config = dict(
    dataset='Sentinel-2 satellite tiles (TerraMesh)',
    arch='preact_resnet',
    kernel_size=3,
    stem='single',
    widths=[48, 80, 144],
    lr=0.0045,
    adamw_lr_other_params=0.0026,
    steps=6800,
    warmup_steps=130,
    weight_decay=0.4,
    adamw_weight_decay_other_params=0.05,
)
Rows from block 5, named by matrix and row number. Rows with one number belong to one channel. Each number is 500 + 25 x the weight over its row's rms, rounded and kept within 0 to 999. All counts start at 0. Numbers have three digits each. After the name is the row's rms in percent of the matrix's.
# convs0: first 3x3 conv (model.blocks.5.convs.0.weight, 80x80x3x3), inputs 56-62, a 3x3 kernel for each
# convs1: second 3x3 conv (model.blocks.5.convs.1.weight, 80x80x3x3, transposed), outputs 56-62, a 3x3 kernel for each
convs0.0 094:505488496487475490494470491427486477535546462478491507510483514489497491508494497484470512456472503459481504490536503504522497476504447483534507492554501501504485518604502495540489517518493
convs0.1 100:488480484477492489491483487467500491510502489521511482512495497504503486499489504506498520509514541479490488526642624542574558500507471489509487484516463436487443515558526491488466514492474
convs0.2 099:483503492491488493487490484465473477514531496512526448519534514491495490514508512492511531525512526521494467537475520600496501526466476521512487547554526448513515503482499518484497461497461
convs0.3 095:523540502508531480510545499479482449446472477456474523514508497511504506481484478520487513529473497506468506484510496497546497520514482517509482512509469506507477527513519507507513548483495
convs0.4 104:465463463488480465500475448448449442445454452462467461502481487496466461496483475508516495465493500478489508470477484488485510503487499516494477535537526478532562471490466475480483492480489
convs0.5 095:480494509490490535499482510479487467481475458483485462486500525496506540499507521512480508505472504479491521546507453502540481477488467530521489540503477514497481512507483509507494467496532
convs0.6 104:475469491476488496478482494490486474481536534496538557482483490496485494499498519506486481468483483498479485486473455492508476470515537467499479507528523523554546468478458491496508503526527
convs0.7 103:490483484496492492518514493474478514458468535486446458506499497495497497468485490520501512512493497528479487467507502507489513518500552491500522507488547487505558488509525485499498477462490
convs0.8 103:470488491472479492473469488449440470446455499497498539491508487499496497491491506492502518481488525509500499517497487519497520457452476487493485489489488515445475474499512490507484481496526
convs0.9 099:484484484506519534504506525442461477457485495487457488494491491495484476505493483530502509544514540537450551501495516524481552466437493488500476495493465453485464477487517516519554522564558
convs0.10 105:503477492501479490490494502505491462482464476476508528483499494484490488475496491483504509479495495471491515500488534530501539524461456483463514515468507497499511518474502530487525508552543
convs0.11 104:489475481478465461470470475472476451452438489466491522492496502483477485488474478512510496483502516493524466505485490474499537452500542484507553490548540508538515491506499502503521495488506
convs0.12 099:516490468497488467482489500495491483458507486405470505488500486467483501477487495457488517488473515495502512505484499454483520479464509502517477483489487471490482486479518449460471441476503
convs0.13 094:459454481461454466484489506465433448495429464524520522491498502489496496463492510497527496509508486490498473527535503558528500527552522515461484480456488479456494512465458495482491539496511
convs0.14 102:482492484493486474459450459521520501506477483490458494506507502504499512516511503503498480519553489444493448538529540535545488484517486544502516541508549565566547454466489496506532457484486
convs0.15 099:501506513482494510486472487472519505474499488489465449484497498499503500510496499468526499475544592480539524513525515496496495508481500521545549491504534518510525516545524499548497498513471
convs0.16 102:499507506504518499494485489489516512474478508513484490512556560495535547485510525512477528511482550509490506495501532508520520541519489483471469484450441584509448493480473519497463526504467
convs0.17 093:517520508509513526523545547443440457459504458488530506472484498494504493495524485510506505489550527489534553518498501496479506467457458513509498490498516506507507547493503540487497512475499
convs0.18 102:486496507512505504502490479532542490521493486499492486483499498497494508481493510470495531459515511525556508534583570494551523527516490483566510506499483498489529464497492471483451472466456
convs0.19 102:507502479501501480491499488485507482507520478502495501466482464493495489463499497511528512482511504495514497530539538482521524474494468500481467496479494582505492517515518491503506498488529
convs0.20 100:468462460504484466496488482484466501501469449507506463487501504480497480503499486460507507475475494474489471504470511523503494567545539521462499480435462492467457549506490545490466524482464
convs0.21 107:470479501486484500501521504510508519504514492513512482484496483492502507504505505481481466578531473551556473521519501516510469505495483520531517497506533478485482536513491540469468548497485
convs0.22 091:485488481464464475486482491465493521443455525456486494520519515519506503493503506492473498512511553580506524515485453509539457509565514508539529468491522500509511474500498440467514435464503
convs0.23 086:482495472472484468492499477484483482487489454436480518503494468490481509484480488491484499489517464493467532536497524493528475495509514527492504512495519504559532480488455446551492502536521
convs0.24 111:547501499531490492530482487545510519481463483499471469503500508477477484498484476506466495474439475521474492488505477533541492473502457495490485542501490471455469571527484543494481485459464
convs0.25 107:485482502491495493507495510445468495464497518499484509500479470507486502482491487497480482496458466506484485493503503481468443518518492514522492461500506501491493479497527480460515517542511
convs0.26 107:483478503491496508469505538516513516501488488468462476508521511504510509526525515491490467501499504509500462505485470538519499542533517536552538529544550535507501502493489531538499517498494
convs0.27 099:451486496462502493491505495497492504489477496501479468470481480480479487484478477483513537496550526523500516529518556538526508509516525579517500544507479509484479461488523517503514472496503
convs0.28 093:546530533526520534515521524471474529465507487525504457488501483478480476497481478453455465483499512488474480481448447491467481493495519497543542516487472467470487469490504463482483496497497
convs0.29 101:501486490481469479471455459556500485520502498478511528514493472528520495491487487498455471524487502527506508494489520487482475493463492490482508459482460510513522513472499494498497442530506
convs0.30 099:506518502456482485431488496436505475463513495458514478502495510499492514482474476540462479519537513518571558529538559524513515504516512483472480504493512520479505514497475491505475487503477
convs0.31 094:527484501516506512512486498513466500496502488552524488495473493501514508488480491452520485483508490487487491501571523505516501488516486509469504458569494486536526517492514489503481487462483
convs0.32 101:480480479475485482477484486489456494470466467500491483486476491488474488475471488538499533538489536470481473502497519501510515525501498493510520517508501516474459475479496491484459522498487
convs0.33 094:502478457514491473505478452519507479512498517473482497511514510507491481508478472495470500521471495521504481564520523470486505493496478485477509490462496495488466492535510496509489513510479
convs0.34 101:518517538492510508525521504496473481451498514515499478499504496493494501504487500531494499522519487535488515531530530528538537429437443489498497519539518472467469495493512461483473479484461
convs0.35 107:520486512509499514487486507505441520466477509536454512508521504467480483496511490549471485488465547503472530502499568576483520569532476512451472482514487536530552467494516505482525486485489
convs0.36 098:495496512493492488487461483503496512552530548488483520493498487521513511493500474481510564454491484487513478481483489455466468493472495468501470520510531497484543478484498461502501495535544
convs0.37 100:501488480519511511542517498513531535469456495496496491496498492509495514510485504494524471515490513523511503503559497456476467494520505491496501512501534507502477477503495489477496517501478
convs0.38 104:495483504490475502503493486498498466506430476472466485495493477473500479482501484507511527472440442496538511489492483523541493504497483515515497513471482494519507481477498518493497520491488
convs0.39 106:515518513512515508513523502469484513454458500476495510524527500523526488491490488553545496547565497476464494500498499483503512505496496484489501474507512486473491542499500515518502494520504
convs0.40 102:498511510488499495488487487478472458510503497504507507485488495498488475522515501469484472506503521534549541481492485486497466496492484499495483502485485512475509490482487490515480539514508
convs0.41 101:503480479508497464509498484502473511508541498486519491496506525485484489505503495537482456495485470545520521548532500491456504492480510500473495510489515491509512500527507462480518476508510
convs0.42 099:486532524506518520504518478470506490527494514499472470473491511459496502469471478478489526503492532507523505489480493486465483450511500509475435496525480518523479482497542491481534504478516
convs0.43 105:488504524496507514458473495484461489522515543484441458458489513464487524471476481487534545486495531475488486511535514519500468516501455509489497507495475527523509543505537507545549512471503
convs0.44 104:508499511494488514502493522488491527501497505524484526481486490493488488509473478534508501508498480498489481506507492469495529438496520497466475499487483492487487490509529464522485449491486
convs0.45 102:481480469491486481515527506459481511457469531474483515525522546505500501502494501450506501487504521484493485480437475514508541479525484499505476492527506483503487482473508497509553484489533
convs0.46 105:509509480499487469505485466509476461487502453482501485512501518517528508532538511510491488487472500554528500463496502463467459471438447529508505510531494516471494487495479496510489523505480
convs0.47 099:493496483492499479527508478511525492486456457449442498500476489496481489525505485480481470520532473522513492474509499501475511469478490515515529521512503479551518502512481504506480503526502
convs0.48 096:480449468485485472525531512468462455520517485506489462483501524485480501494484481493486465507490486536518494488498461520519508472479483477466495489465496498485475458498470488479503490487521
convs0.49 089:489499507500504512518533551505480475463479438456484478510496477508498504505516527510536529501504513517491488506535510493487464461501449466518468451487472464505490531520500490479475475485459
convs0.50 098:511502454515508503512507505499491508532499513500487487524488474502488467508490480465506525483506509509499487516588558483528475496523508499515525463479524471492500526547497464506494491503502
convs0.51 096:516497489521508492529507493497519504481535510507528479508488503514491493518492471456562457498536475438527441533487467521489471540501535532491516520500475496518515492584474484544492464541487
convs0.52 102:496504512514520535494514527503506501454480476469478446523510528509508508489494475491487489484489488518506494578546562526495472536487526472504509532514527540531493488499496469530525503516548
convs0.53 087:500499495496493479474471474494486489500503466472505481498505497508478455498496511523490484491518547502484497491466504476532494496504486505504464523489524515506461519513499520512472495496484
convs0.54 101:496499492492483494502492498466504507512498487496503531504486513493503511505501481507491495499467502513487504467471489510493485478487489505506495526507487488508508457486505499517479534536496
convs0.55 102:469480487470486483488507507490479466514508481546570570539534510501502509506510503490506488510524478467456475498562541516524522459481483480482487499496482499488510466500501484509488473496483
convs0.56 100:432479493470493501483501501478501482514498489481507474516507492513509491506516500527490479542491515514497522515540467539548468528565474515519506529472488483451497496535525476513537474507524
convs0.57 092:486489503489480501506495480545497497476506504526461498496492483520501491518508482523521488506441506495456468504557484477510491502613485462501474455530484514484494461546473453467499485514507
convs0.58 099:504494515500504536490492536473507533504511530505488535504480504515490510490492488501504484491475479497492489510474490498477481515487511493520512474493486451464486472499486476499489458480504
convs0.59 098:515511522515498515506496494538541533496487523474502510483497494477471486489476483514469512499484492482495500455508528497550518525544520497544511526517538508485492497511492482487511492468485
convs0.60 098:497486477488488478495488498528500491466481492493524547495487482514501510491494492512493500458465511460472485481454503531525539558557521537537478512449475503492497521548520516494491548480490
convs0.61 107:488473462494477464493490506455457479482478488495499496521488503511480493515505504502510518525501511486468512585524435510588470485528505507522477439508551498455454502522478481511443455473478
convs0.62 105:492509497467493500496500505538505488527512489504491505510526487510514506509508500477505524512496524520503515482470493483472452525490455500489501525522501487477492494522502518538538518490519
convs0.63 099:497470479494487483513523514431466441442474490464448481507492488504512485499483473518552534532519501451483479489507505470478513485486497487513487510532535503527518481499505501520508478501485
convs0.64 101:482476479486482480491474474492491449482499431490469415469473472495472496481463481509487464499476517527484496494504487455470482498516461501497496517497496496490476510530511517509529507537504
convs0.65 104:512509500506486480512486475508507513469487498453472445511504520494495507508507500456488449505509476490498466508500480495506460465445467498476471493482504498509497475470481506499505490521494
convs0.66 096:508498494525500496513519510509514499502459485473448471484478498492476482496493495436457482480501494465492447495487508500475446531549478497518488489514530518504511488507494462508500455487508
convs0.67 096:496493485486512505499513508468505509516528552469458482515514515534531503533529508479504530509544543496515525513507512522517478491477480495508524494455528438475492469471497476478508488478507
convs0.68 093:458484493476505497493528518455465495465442466464442412496481483480465481482505496468497519512493517536480486493480492499480531498476494503530523517513515497499512507498480520500481499489500
convs0.69 105:508509511486487487500501498508494564502483487508522521482489495492483471476475484492489504504499487457482484495508525493528533486464484503477483528513508481491477477508524512528546482470499
convs0.70 106:502499492492486487493483496471454466461470528501512525483481492490481484495496491498490498507530534479491468532521483532524512498507495486485483461476470495479470555526512570562519539493490
convs0.71 103:471479492468457488462464470471479489446465461499502472511488489498487488503500492485529507510546566494573570472451435504496501547488472513487489524533477558538463497458460489508503509489508
convs0.72 096:481493483506508502494503501478481513493534544508525562485482498502481509507497511522507449502530496516546478514560469440525457486544480493478501532528544495515516468482498465488470479505479
convs0.73 100:520513490499519529519505498517464452511501483491487452510514492528515509499498506473520538485505478474493484524506509530506489498480500509470460542501468490510494485518477506493521481491488
convs0.74 104:500490465498498487471490498479508478475477507483490506501494488504508505511516520555494523506504538528539531488483436466505467495528512474497495529531511527525498468485508515535513536504490
convs0.75 106:478481466486495489471476478472496465443511477449526513505505506488490494499511524531526501550520510503488501493494504505528501511501492488490470542544477476528516493483455479474471483473487
convs0.76 090:477475476485486481501494481529503471479470465476448469498475499490491481486505483459484490466481499525476492516460472505492505507503478520539537475489503509506484505530543532506511498482527
convs0.77 103:486494502488488499485494513470480459516511519510503520507495510503510499484501500514531517509537515462483483482529501526521488503475465506484472499493472509501478489493533435489486461488488
convs0.78 100:507493492483483476480485451495463472539523461553589524498479478486476485485481490505489484483529497526514501517509502541532494499495493488491486458487479501549495532531502501529489491538515
convs0.79 097:492490501492494481483478489484452494526520500494476500493494475506506477502499481469517561517520484498504489504495494498457507487493514514467508499474532513488548483521519485492538472504576
convs1.0 067:484486514491512541477474486488508510462470491495483527509510518495479490494488524484507498505504491505529531495498443506486463491525465471537498473502478456534463499530472514519507493459489
convs1.1 095:480494496541542549490497503480491492471475471482483486463501504502491479481460487550514515545532527500506547487484494454481486429432479515477513524525503543544520483510508523524492516504488
convs1.2 099:488499522508539522501498556480480521491475531506537498524511480510514497532484481520541517558523472518497460519494500509526473476484459451502473519517509501542503477486554518529543483481503
convs1.3 078:518516541515522555495510504476469498527535541509530515496509519521505543525486494526540533492533498494492479531523511489493483499504528505526470496510429508531451504526501502528507528542490
convs1.4 113:530526515478496500487502521512469492516448479531493532494491494515485465542517504498465499470446463548501450498488513489494497478492519499479471523512500517509510461472473460446461519490485
convs1.5 110:492530512498527479498524457537493506523529487536525481464492483487478517462492516458427503465463520494482534542495480509488487495484484512503494484498534556507498519475462494469438452512459
convs1.6 136:503510505544536517474478479497525522479508472518540533516501499475476484508538549491469490526519535577586562439458481475471451469470474438497520506511493542496494504474462541539508503520524
convs1.7 107:521546485485487440505505498483505495526544515517517507499476539486468541490466547479473478474466505481459493511469483491448446483468467517471491463505465511453481490512507494502520476496542
convs1.8 141:491529533496504490506490527579491528575531533516527545526485500479527557513530501506469533494503502513491500536500479524500516492480482494485502506464439429471475459492492442489472489497494
convs1.9 101:471510509497511506478540509478488498508521519467511486492491495494477485520459478524500485515505482501482491526539528496527516485490510487485493490508506531511513476459486493481494497490476
convs1.10 113:482441517528487485492495480499492514513500460500493511554556521531533525548532532507517499536526510519531486557522498552518513508518529501526478483513461456500480503468509491464483521479492
convs1.11 089:506510507495505479486519492524508495500475490486473510478486528475497516521486515487485503512500549494498534548588508540538494496492467473483482478493514465489484514500480546552505511503523
convs1.12 112:493476492483512529485500546483513482526496507530535538517485503493496489492489470510527494492530484506537471551544538515500509481478512462490454463519480502562515484496513468466487468462504
convs1.13 117:510494481517480462517462461470444485516451500509513487468464489453484502420461465533550512494491498453470493521523521511502519535514533502517521511492534524479490515525484524500473501502488
convs1.14 102:487518483486491472526535524517512513499491490439476457534514530479487514491511525516483514536560510558518480516535535479512479479478454455509489513557502461485455526485510490494517512501523
convs1.15 105:543515540508523530553509533499534481531543518520516546549518484537489483534521479515479501523512480511517482551498496534484482521467474500530503478494506500488503533537508493500509493451500
convs1.16 088:484493474498495503490506526482499545511499524498535526494491509520494471522500449502468485512486487542490478487501491479497464462484501513516483536559553520571540483510484511532505465507478
convs1.17 076:505482447471500472451508463515517528512519517492485507485469468472482471496521510500497489464454478452474474515487504482502525485489512488468485543538537531546528569547511502502478499503500
convs1.18 110:443457478474480504488509527475495476496485464479497480496476476488446453472508480546500510540532544488513483502485512505505483488498514473454476517515509488516534528547526516557541509574564
convs1.19 102:471485466502481495475493462463463475459484484500495529518504532512505528506508522526496512543524501508499521556564561510518527501511507504514468533527506565551502519541528535526518497509490
convs1.20 097:470479469434432440520516495481496504489500493507498454504487482511497493515492485507535535509471507502487471518489512501488498482487487487465488498503487477518485469468467490466463499489463
convs1.21 117:484517513517535532543499528509521505512489501499497472507487500505487485482488491496472484479492503511502521470458462478509497494472490535519535507481524521487508507527518482537488506499495
convs1.22 074:463500505448475468476498534491503509534580570512530542522484484492501477501500499478478492486493491476456425495484495522503528529516539482513450506506476473523471507526503459521507512523523
convs1.23 055:528516522500512486518510531497535524505483552495471491500535535503506498497506559495468474555544484509510501514513500486452458539484472454517519448525516492461551495519499442501496549539485
convs1.24 124:472474454479468464521496480526531495513538524500523463524529520531521472491474494529504507501473480487464450531522533487481501501490503524536484523549507471509449508471491518499537502493533
convs1.25 130:484502493521505533538537527497507492494500471505537583511521492463489496487561497507514511492493500498493468520492494515508515518491511465470455518501514512483484463477466444467470496489489
convs1.26 102:497522524496487535466480492475510525501519529501534530533485474500475466501485467490475456519503471506501494471475449463492452487492479495524497508523503493520501545520548522519535526531546
convs1.27 098:515483533496475572519492569504503524532554544520540525532512471510465455514498499510501452514475446482479488501493498491462447522495482479470485512501497514492519524490493519499443529514486
convs1.28 066:532550541503531516522554531457497514503493534503509512525505516486500505519519533465476481484480491532553538516512521528481512512493501540495463545524490503501502482509504527525470542505483
convs1.29 094:559560552514494491494535499542491520494481501521483462500535519510495526519511479480479488498507466517524496474489512501495499470495519509501462533523461495523500527501483525512495523508471
convs1.30 097:512477483540527505490507479518482513527486479536522566493511540498484501504496493518506465542533532519534521473502479469488479456482475517496522494493496516537482494491504491522506488484485
convs1.31 097:492478459494495461512466474482528522490485523489488513506513473496485454512500487523504534511504521502529528523507525522528526516511510522492484582543497557518483481520470471466472476483476
convs1.32 089:488480476472505477482474470522498517488465472517513490502483499506496469487510506538494479506487433530531486472442496459440468523462479511462489492558532485498514528528489566562533556552554
convs1.33 076:491524508511510488496476479485487491527525550526561515503483508507509506512467461492531535495513555484529540474472490485450464465464434500464494526502526528503543536510524514485514508503523
convs1.34 115:481485475482477481446463469473509495505508489476487445516519521509478484481481510507514485488486496514535508517502498514506496520495493509514486503547509522530520481504491499504530505517527
convs1.35 082:487521516498476521473542492488545501536522518517473460486500492515499487518455493497488531466480508521523504471468516476469492503480474477528470503526504475516510484535518524504526484460464
convs1.36 085:508542505532523492506493485528516506576545519512450495507455481498489512505496534509519475492494473491493461523490508508483480532503516547537514507523487474522512460481536471461509506487512
convs1.37 043:473513481494533481469479466507501491527508487540518516489529482443494458466487465524502491525494519520466481536558490538553524511505469499497494518545513524495492533495485504518496514495486
convs1.38 092:480512501466493532529549498538525513498520531513515542513481527467495548473501536518543511510490490483462496512494472518483529462474514503509494528486503508521489510496467503512435497496515
convs1.39 121:506503530482529546523553584489499490476505491466476519473518487488502484499497491514521523530489442516489492505503503501496522460513477459470452500500496469466494484503491480493513517542461
convs1.40 156:512491522529520522490463481536553522451448424489497471485484497498483473510525517495481462508502511538536532467454439537522504492493490422459458498486489526509517481472458519502509523527511
convs1.41 093:508503502482497468461471468524527469475504471502516491477487501481454478502505508506508512498491484536522509525493490508498458486486494507499497516502486491491506502499500488447482501531500
convs1.42 092:540522509529517556554560529510511508553499529537537532461488506475476495488494517477502476493459461496513485548531490512474511481484514469481499472492467471497443529497494552509450519515472
convs1.43 098:504560518473538502518550513537505507519500492545551488518482512505501500486488521475506437466495471481511528528533513525553505527511484500453490480450443484510440498503505496515491463470461
convs1.44 090:489512503519576521514525489492498520471446493481466485530500526526514528518525542524523531544524529517528519503527533513533522518517514489499468504477497497478489514515512514528497523507500
convs1.45 098:475493491499491478487517480507489492509517503505496491495468502516449509497430483506472486491470510483456516496529504489484491470496520516467501502485500491484495526516529516543504496512515
convs1.46 125:527477511520484528467504488495548551544539545516518510508540485523526511516508447484498480470469490497523518500495499537513499495529519450483463474435437505485454464486474479467508525458466
convs1.47 087:513479507531526511479470510483544537512528522525512561501503493494468457539525503489454496469480506488497501537545524528504498472460492486546508484514503502498486505503485511528485515496493
convs1.48 106:515487485505507532494518456504529490480504498500525503480499519505485502459477495493515528499452490494463469506505518502547514517531553533503501512514557524498488499481459498465471506523495
convs1.49 065:500541516572566559500527503506505455496487475501498488502498493479483483480491492515515516500481527536575513498524524517525524521504510504505510483481479477478477473468489522513546506498535
convs1.50 091:528522516523523518513496523473468453452472459453467456488516535508505547466459473532527520494503515532525537496500538522517493478474444500493500504495509486475519483483515519540539513517505
convs1.51 064:506471499512493504532478564493499519494496533501504472511515534508514499493490523477478466511509486475483502511482471512499456464462434495499468490504457514508476486478491507509485506496496
convs1.52 114:431500475477524505495462479513508523504505550478511505515496487465464516523504509507503546509518525564535524514503510532516519440448425518527463536556518484510477432457479477469495512506507
convs1.53 060:552476549539516543512544519476508512455475526484483528514479463514474526530494516488481515493497469529516467536501490471507495454485481468486513504478518493479515492459482460536514491518485
convs1.54 104:514543491465458449498557496475490487521491546472506533525549465498535490530510500490500507505539490485474495512523504504480538509518484492495520512514522476476499461470445437469499484508471
convs1.55 105:484501504509520508473497516468499503502502508477501480471492512517524503523520486484495467478471476493468450522533536496486500489468463517482465499515529488506518490497513498489513492453463
convs1.56 109:476519521480518518489480549481465469472465496495534523521526489515504467529493458511507508492476476520486424501528506503521520490511517508494499512502493521541525481531552491516564512499511
convs1.57 066:511496530465487589487488550513465473512502545492489524489485480496455442502510459515496548502493447513479459518519494490508478487513483513482476501506482504533479493504504502504500479484514
convs1.58 118:508520517512512504530521531506438489527435473517432474494495520510503530508507496488455481525488517517465498479518462463518455478536492511519497496468482515450467490493481496550522488535509
convs1.59 114:504504487513521495488530501522474514504502504491496509495464478465471505422418471504514499501457475477435412497486470508450468503467464478557517489523514501533494537569568540537581507541570
convs1.60 096:528522493489476477486465444501540535511542502517525474497517495505467495471462485516499470516474477504483453473499503479461492500525535436449441487522463482503450497500517499506529489489474
convs1.61 115:535526494487525501489498552455500483510530520509547511518456458469498448452448477561553543476478510465420437484486485484477493521502479495500495512547524489505493534565489526573544507533547
convs1.62 119:470466506469490516476462523526492490506471483537482516539525507514508541475501542498502492491469484487473471504532506482498507480492500491494500495497504516503493514486479501498485516473462
convs1.63 107:511517507492500494491459473488501540468492520514557573539541531511503514532527510483514496480494516528505516498513505487494504496503496499459454551517518538534494523516516469455463478437470
convs1.64 110:500496493510467496493511493565526546529501490518527519456493479443493520484521499472456486491496492502517512492512494510516492503476467509546526501515512531552520472478428493471412488490483
convs1.65 101:498486450477484471505475443525553497460439448484476462475483488470498482481491493538527458510493438483499488544523509537517521503510509497502501500507507493504511486494497507490498508514525
convs1.66 107:484489531510506485491456496523508516520505502510519517508523513525517522509506532519477456527490481534506517509507511545547518464490459503492480518469503512474435471477541462483563464467511
convs1.67 087:518546502527550521498499490516534525551537511519517547535513508520494492483466477498519528505532531502488518512504492511499494492497491468499514510512533521499491523521526509507527524504526
convs1.68 104:484510511505514515473500450536525560493515521509538556515523511481534487502511458477488493486514533500515520519501477527498494487516486545508474486487485537544523519520501517494489476475478
convs1.69 098:467486488490522471512504448501506490502511465475477478484496502496517524475468490545501488530505504516506546488495471483490449530511465533513494499524535533542519509545526502516470526557517
convs1.70 118:486489509490497512502527535501465524510470468506495477520514503527516513512489538484518481501495498497519500500506493508479476495470490527518497541504476519511501512503516507492493502516501
convs1.71 099:506495522499547526512533547512514535580551579550519560532501482516493483504486502496480487477519504535525507522528510498518486512509495520519518551509522553523526497527509503513512503531475
convs1.72 089:498503458551509511522488522496484488454468462494490508501536535556514498523499505510457501515521521538528528472508490495529536531545562501442471506506517499522509506534537478472449506519495
convs1.73 074:516513504531535522517567553531534543522528536517519529474480492459458466470456485458494505483515490502512503529548487511533505458474445489490477501501466496517488510501500487496515520533515
convs1.74 100:518496501487514497524516501494470482533487499497483495507519547505505505535509510490494498465490478477512503492512483500461466489468430498488491493487480520481495514473481494483455484469472
convs1.75 118:507520510533537514527537483503494499544529537504486541495499498520486519491507489515483499530535516482460485526534493503500480524518499528477486521478511512485506535501486531480493483495473
convs1.76 079:508503504505495487463506491522515512509487506526502483542546498488493511488526524494481482440508470533559534526522522510493476516483498507528471516503472503514545518510512537511490492463476
convs1.77 099:470456470469460460497469484476475497498496515511513527504496520501486513497451486472512511440480465466443432511534514463482473458470452494520487530500516497492491476496520506550533510520520
convs1.78 075:521550524574579518485500494486481506465495535526552553518502502489515494512528493518446481515503503513524502489506487499490482487466454500508475496472470503466471463436468505488506495509523
convs1.79 076:524553527519525480482470479521508469538470450484483476458499503484498536483481519492463468479478501484487507526511502496478469470473433503499530528494488497505466504468508484503515528479514