Weights of a small self-supervised image encoder: 6800 steps, 145000 training examples.
Rows from block 2 of a small self-supervised image encoder, named by matrix and row number. Rows with one number belong to one channel. Each number is 200 + 30 x the weight over its row's rms, rounded and kept within 0 to 999. All counts start at 0.
After each channel's rows are labels from the 100 images, of 14848, where the channel reaches its highest value: "responds to" is what is common among them. Only what is clearly more common there than usual is listed. The data: Sentinel-2 satellite tiles (TerraMesh). In brackets: how many of the 100.
# convs0: first 3x3 conv (model.blocks.2.convs.0.weight, 48x48x3x3, each kernel summed), inputs 0-47
# convs1: second 3x3 conv (model.blocks.2.convs.1.weight, 48x48x3x3, transposed, each kernel summed), outputs 0-47

convs0.15,175,202,215,315,200,198,197,188,201,186,189,197,191,229,164,205,202,159,207,184,181,166,205,192,199,205,221,218,214,231,235,185,223,177,184,155,188,202,199,196,284,201,144,193,246,149,169,195
convs1.15,165,136,147,237,213,198,163,238,204,186,239,202,179,180,212,171,249,202,245,206,203,204,234,211,206,187,198,216,264,153,213,156,232,233,154,200,217,221,203,251,237,189,225,194,163,219,188,168
responds to: clouds (63); main land cover: trees (46)

convs0.9,180,201,205,172,235,183,183,183,174,197,195,142,196,251,202,230,210,247,151,201,184,280,240,180,141,227,174,225,139,227,214,200,237,190,192,176,227,181,177,232,171,156,181,204,178,204,217,214
convs1.9,182,222,238,196,177,158,220,219,247,200,205,228,181,213,155,193,182,183,170,150,179,189,150,133,224,229,204,219,195,171,214,240,204,203,119,205,203,196,195,192,217,236,153,161,212,170,197,144
responds to: snow or ice (96); main land cover: snow or ice (93)

convs0.36,185,197,214,212,208,170,171,200,282,199,242,179,233,206,187,245,194,173,212,157,164,155,180,173,175,228,234,208,224,264,199,187,186,197,196,178,208,203,170,149,264,216,164,231,224,164,233,202
convs1.36,203,180,222,200,255,170,191,209,170,178,180,190,209,132,208,178,207,191,175,207,226,155,249,216,219,256,218,201,235,167,164,190,200,221,138,242,253,237,190,173,171,174,165,209,197,198,197,141
responds to: snow or ice (59); main land cover: snow or ice (48)

convs0.18,215,218,160,166,178,253,254,212,159,180,210,193,149,194,238,194,184,207,196,192,177,173,199,162,158,176,245,226,187,197,232,196,201,186,182,94,170,195,185,198,194,222,154,202,155,207,212,185
convs1.18,148,207,201,221,209,188,189,143,203,168,182,250,164,235,145,188,193,149,214,193,145,171,171,175,237,237,225,209,198,200,185,252,160,182,217,151,148,185,206,186,239,235,172,196,217,178,207,199
responds to: snow or ice (88); main land cover: snow or ice (73)

convs0.4,166,311,184,210,172,196,199,180,179,231,216,231,170,234,198,216,233,191,197,165,181,182,196,233,201,236,160,181,196,189,167,206,212,212,272,138,219,182,199,190,176,175,200,179,205,187,152,214
convs1.4,232,164,190,187,198,207,219,220,200,256,251,221,198,193,205,173,253,242,207,239,209,185,223,202,203,229,198,243,226,164,243,254,193,210,153,225,185,228,214,218,135,152,209,197,140,212,211,164
responds to: clouds (48); main land cover: trees (42)

convs0.10,171,205,201,214,178,250,168,162,212,179,243,236,198,244,192,158,160,180,204,207,199,184,181,171,184,249,222,179,227,201,216,151,156,224,195,208,170,176,254,185,169,155,142,237,153,213,211,166
convs1.10,160,224,236,174,243,209,200,252,232,199,188,190,183,142,174,162,196,218,238,162,225,196,197,211,233,158,187,232,176,182,173,182,226,159,205,141,232,195,181,183,198,255,225,188,255,159,164,189
responds to: snow or ice (87); main land cover: snow or ice (73)

convs0.31,169,191,197,283,219,224,176,164,201,186,161,237,186,246,181,202,192,185,176,192,189,210,174,186,183,147,174,179,238,191,295,181,233,200,247,207,236,214,176,195,172,159,190,184,190,167,192,215
convs1.31,215,137,200,164,172,194,208,278,224,229,178,228,198,214,212,191,203,209,211,216,208,150,232,209,138,179,179,232,209,133,168,179,251,232,194,243,186,232,205,194,190,167,233,214,174,217,163,190
responds to: main land cover: trees (40); clouds (37); main land cover: water (28)

convs0.46,129,209,156,190,197,215,162,246,208,162,221,199,206,174,197,208,225,193,197,190,145,230,193,209,141,225,132,252,199,219,233,144,189,184,238,151,184,180,179,166,186,160,190,192,195,193,200,209
convs1.46,213,206,238,154,204,178,237,234,244,223,215,214,209,216,122,174,203,189,175,172,172,222,110,149,225,203,204,215,193,202,232,248,221,203,153,189,198,214,205,217,201,237,206,168,235,188,195,160
responds to: snow or ice (84); main land cover: snow or ice (75)

convs0.22,190,173,184,169,224,190,247,241,234,196,258,188,269,213,223,184,169,172,226,168,231,156,210,229,195,196,221,175,220,253,191,185,179,182,170,163,165,229,207,173,182,198,175,135,183,194,204,147
convs1.22,212,214,155,225,197,209,161,196,203,206,167,211,175,157,225,212,205,214,187,155,187,182,232,211,237,217,213,150,196,180,214,179,224,134,216,171,249,188,177,267,219,144,239,265,194,174,199,234
responds to: snow or ice (82); main land cover: snow or ice (49)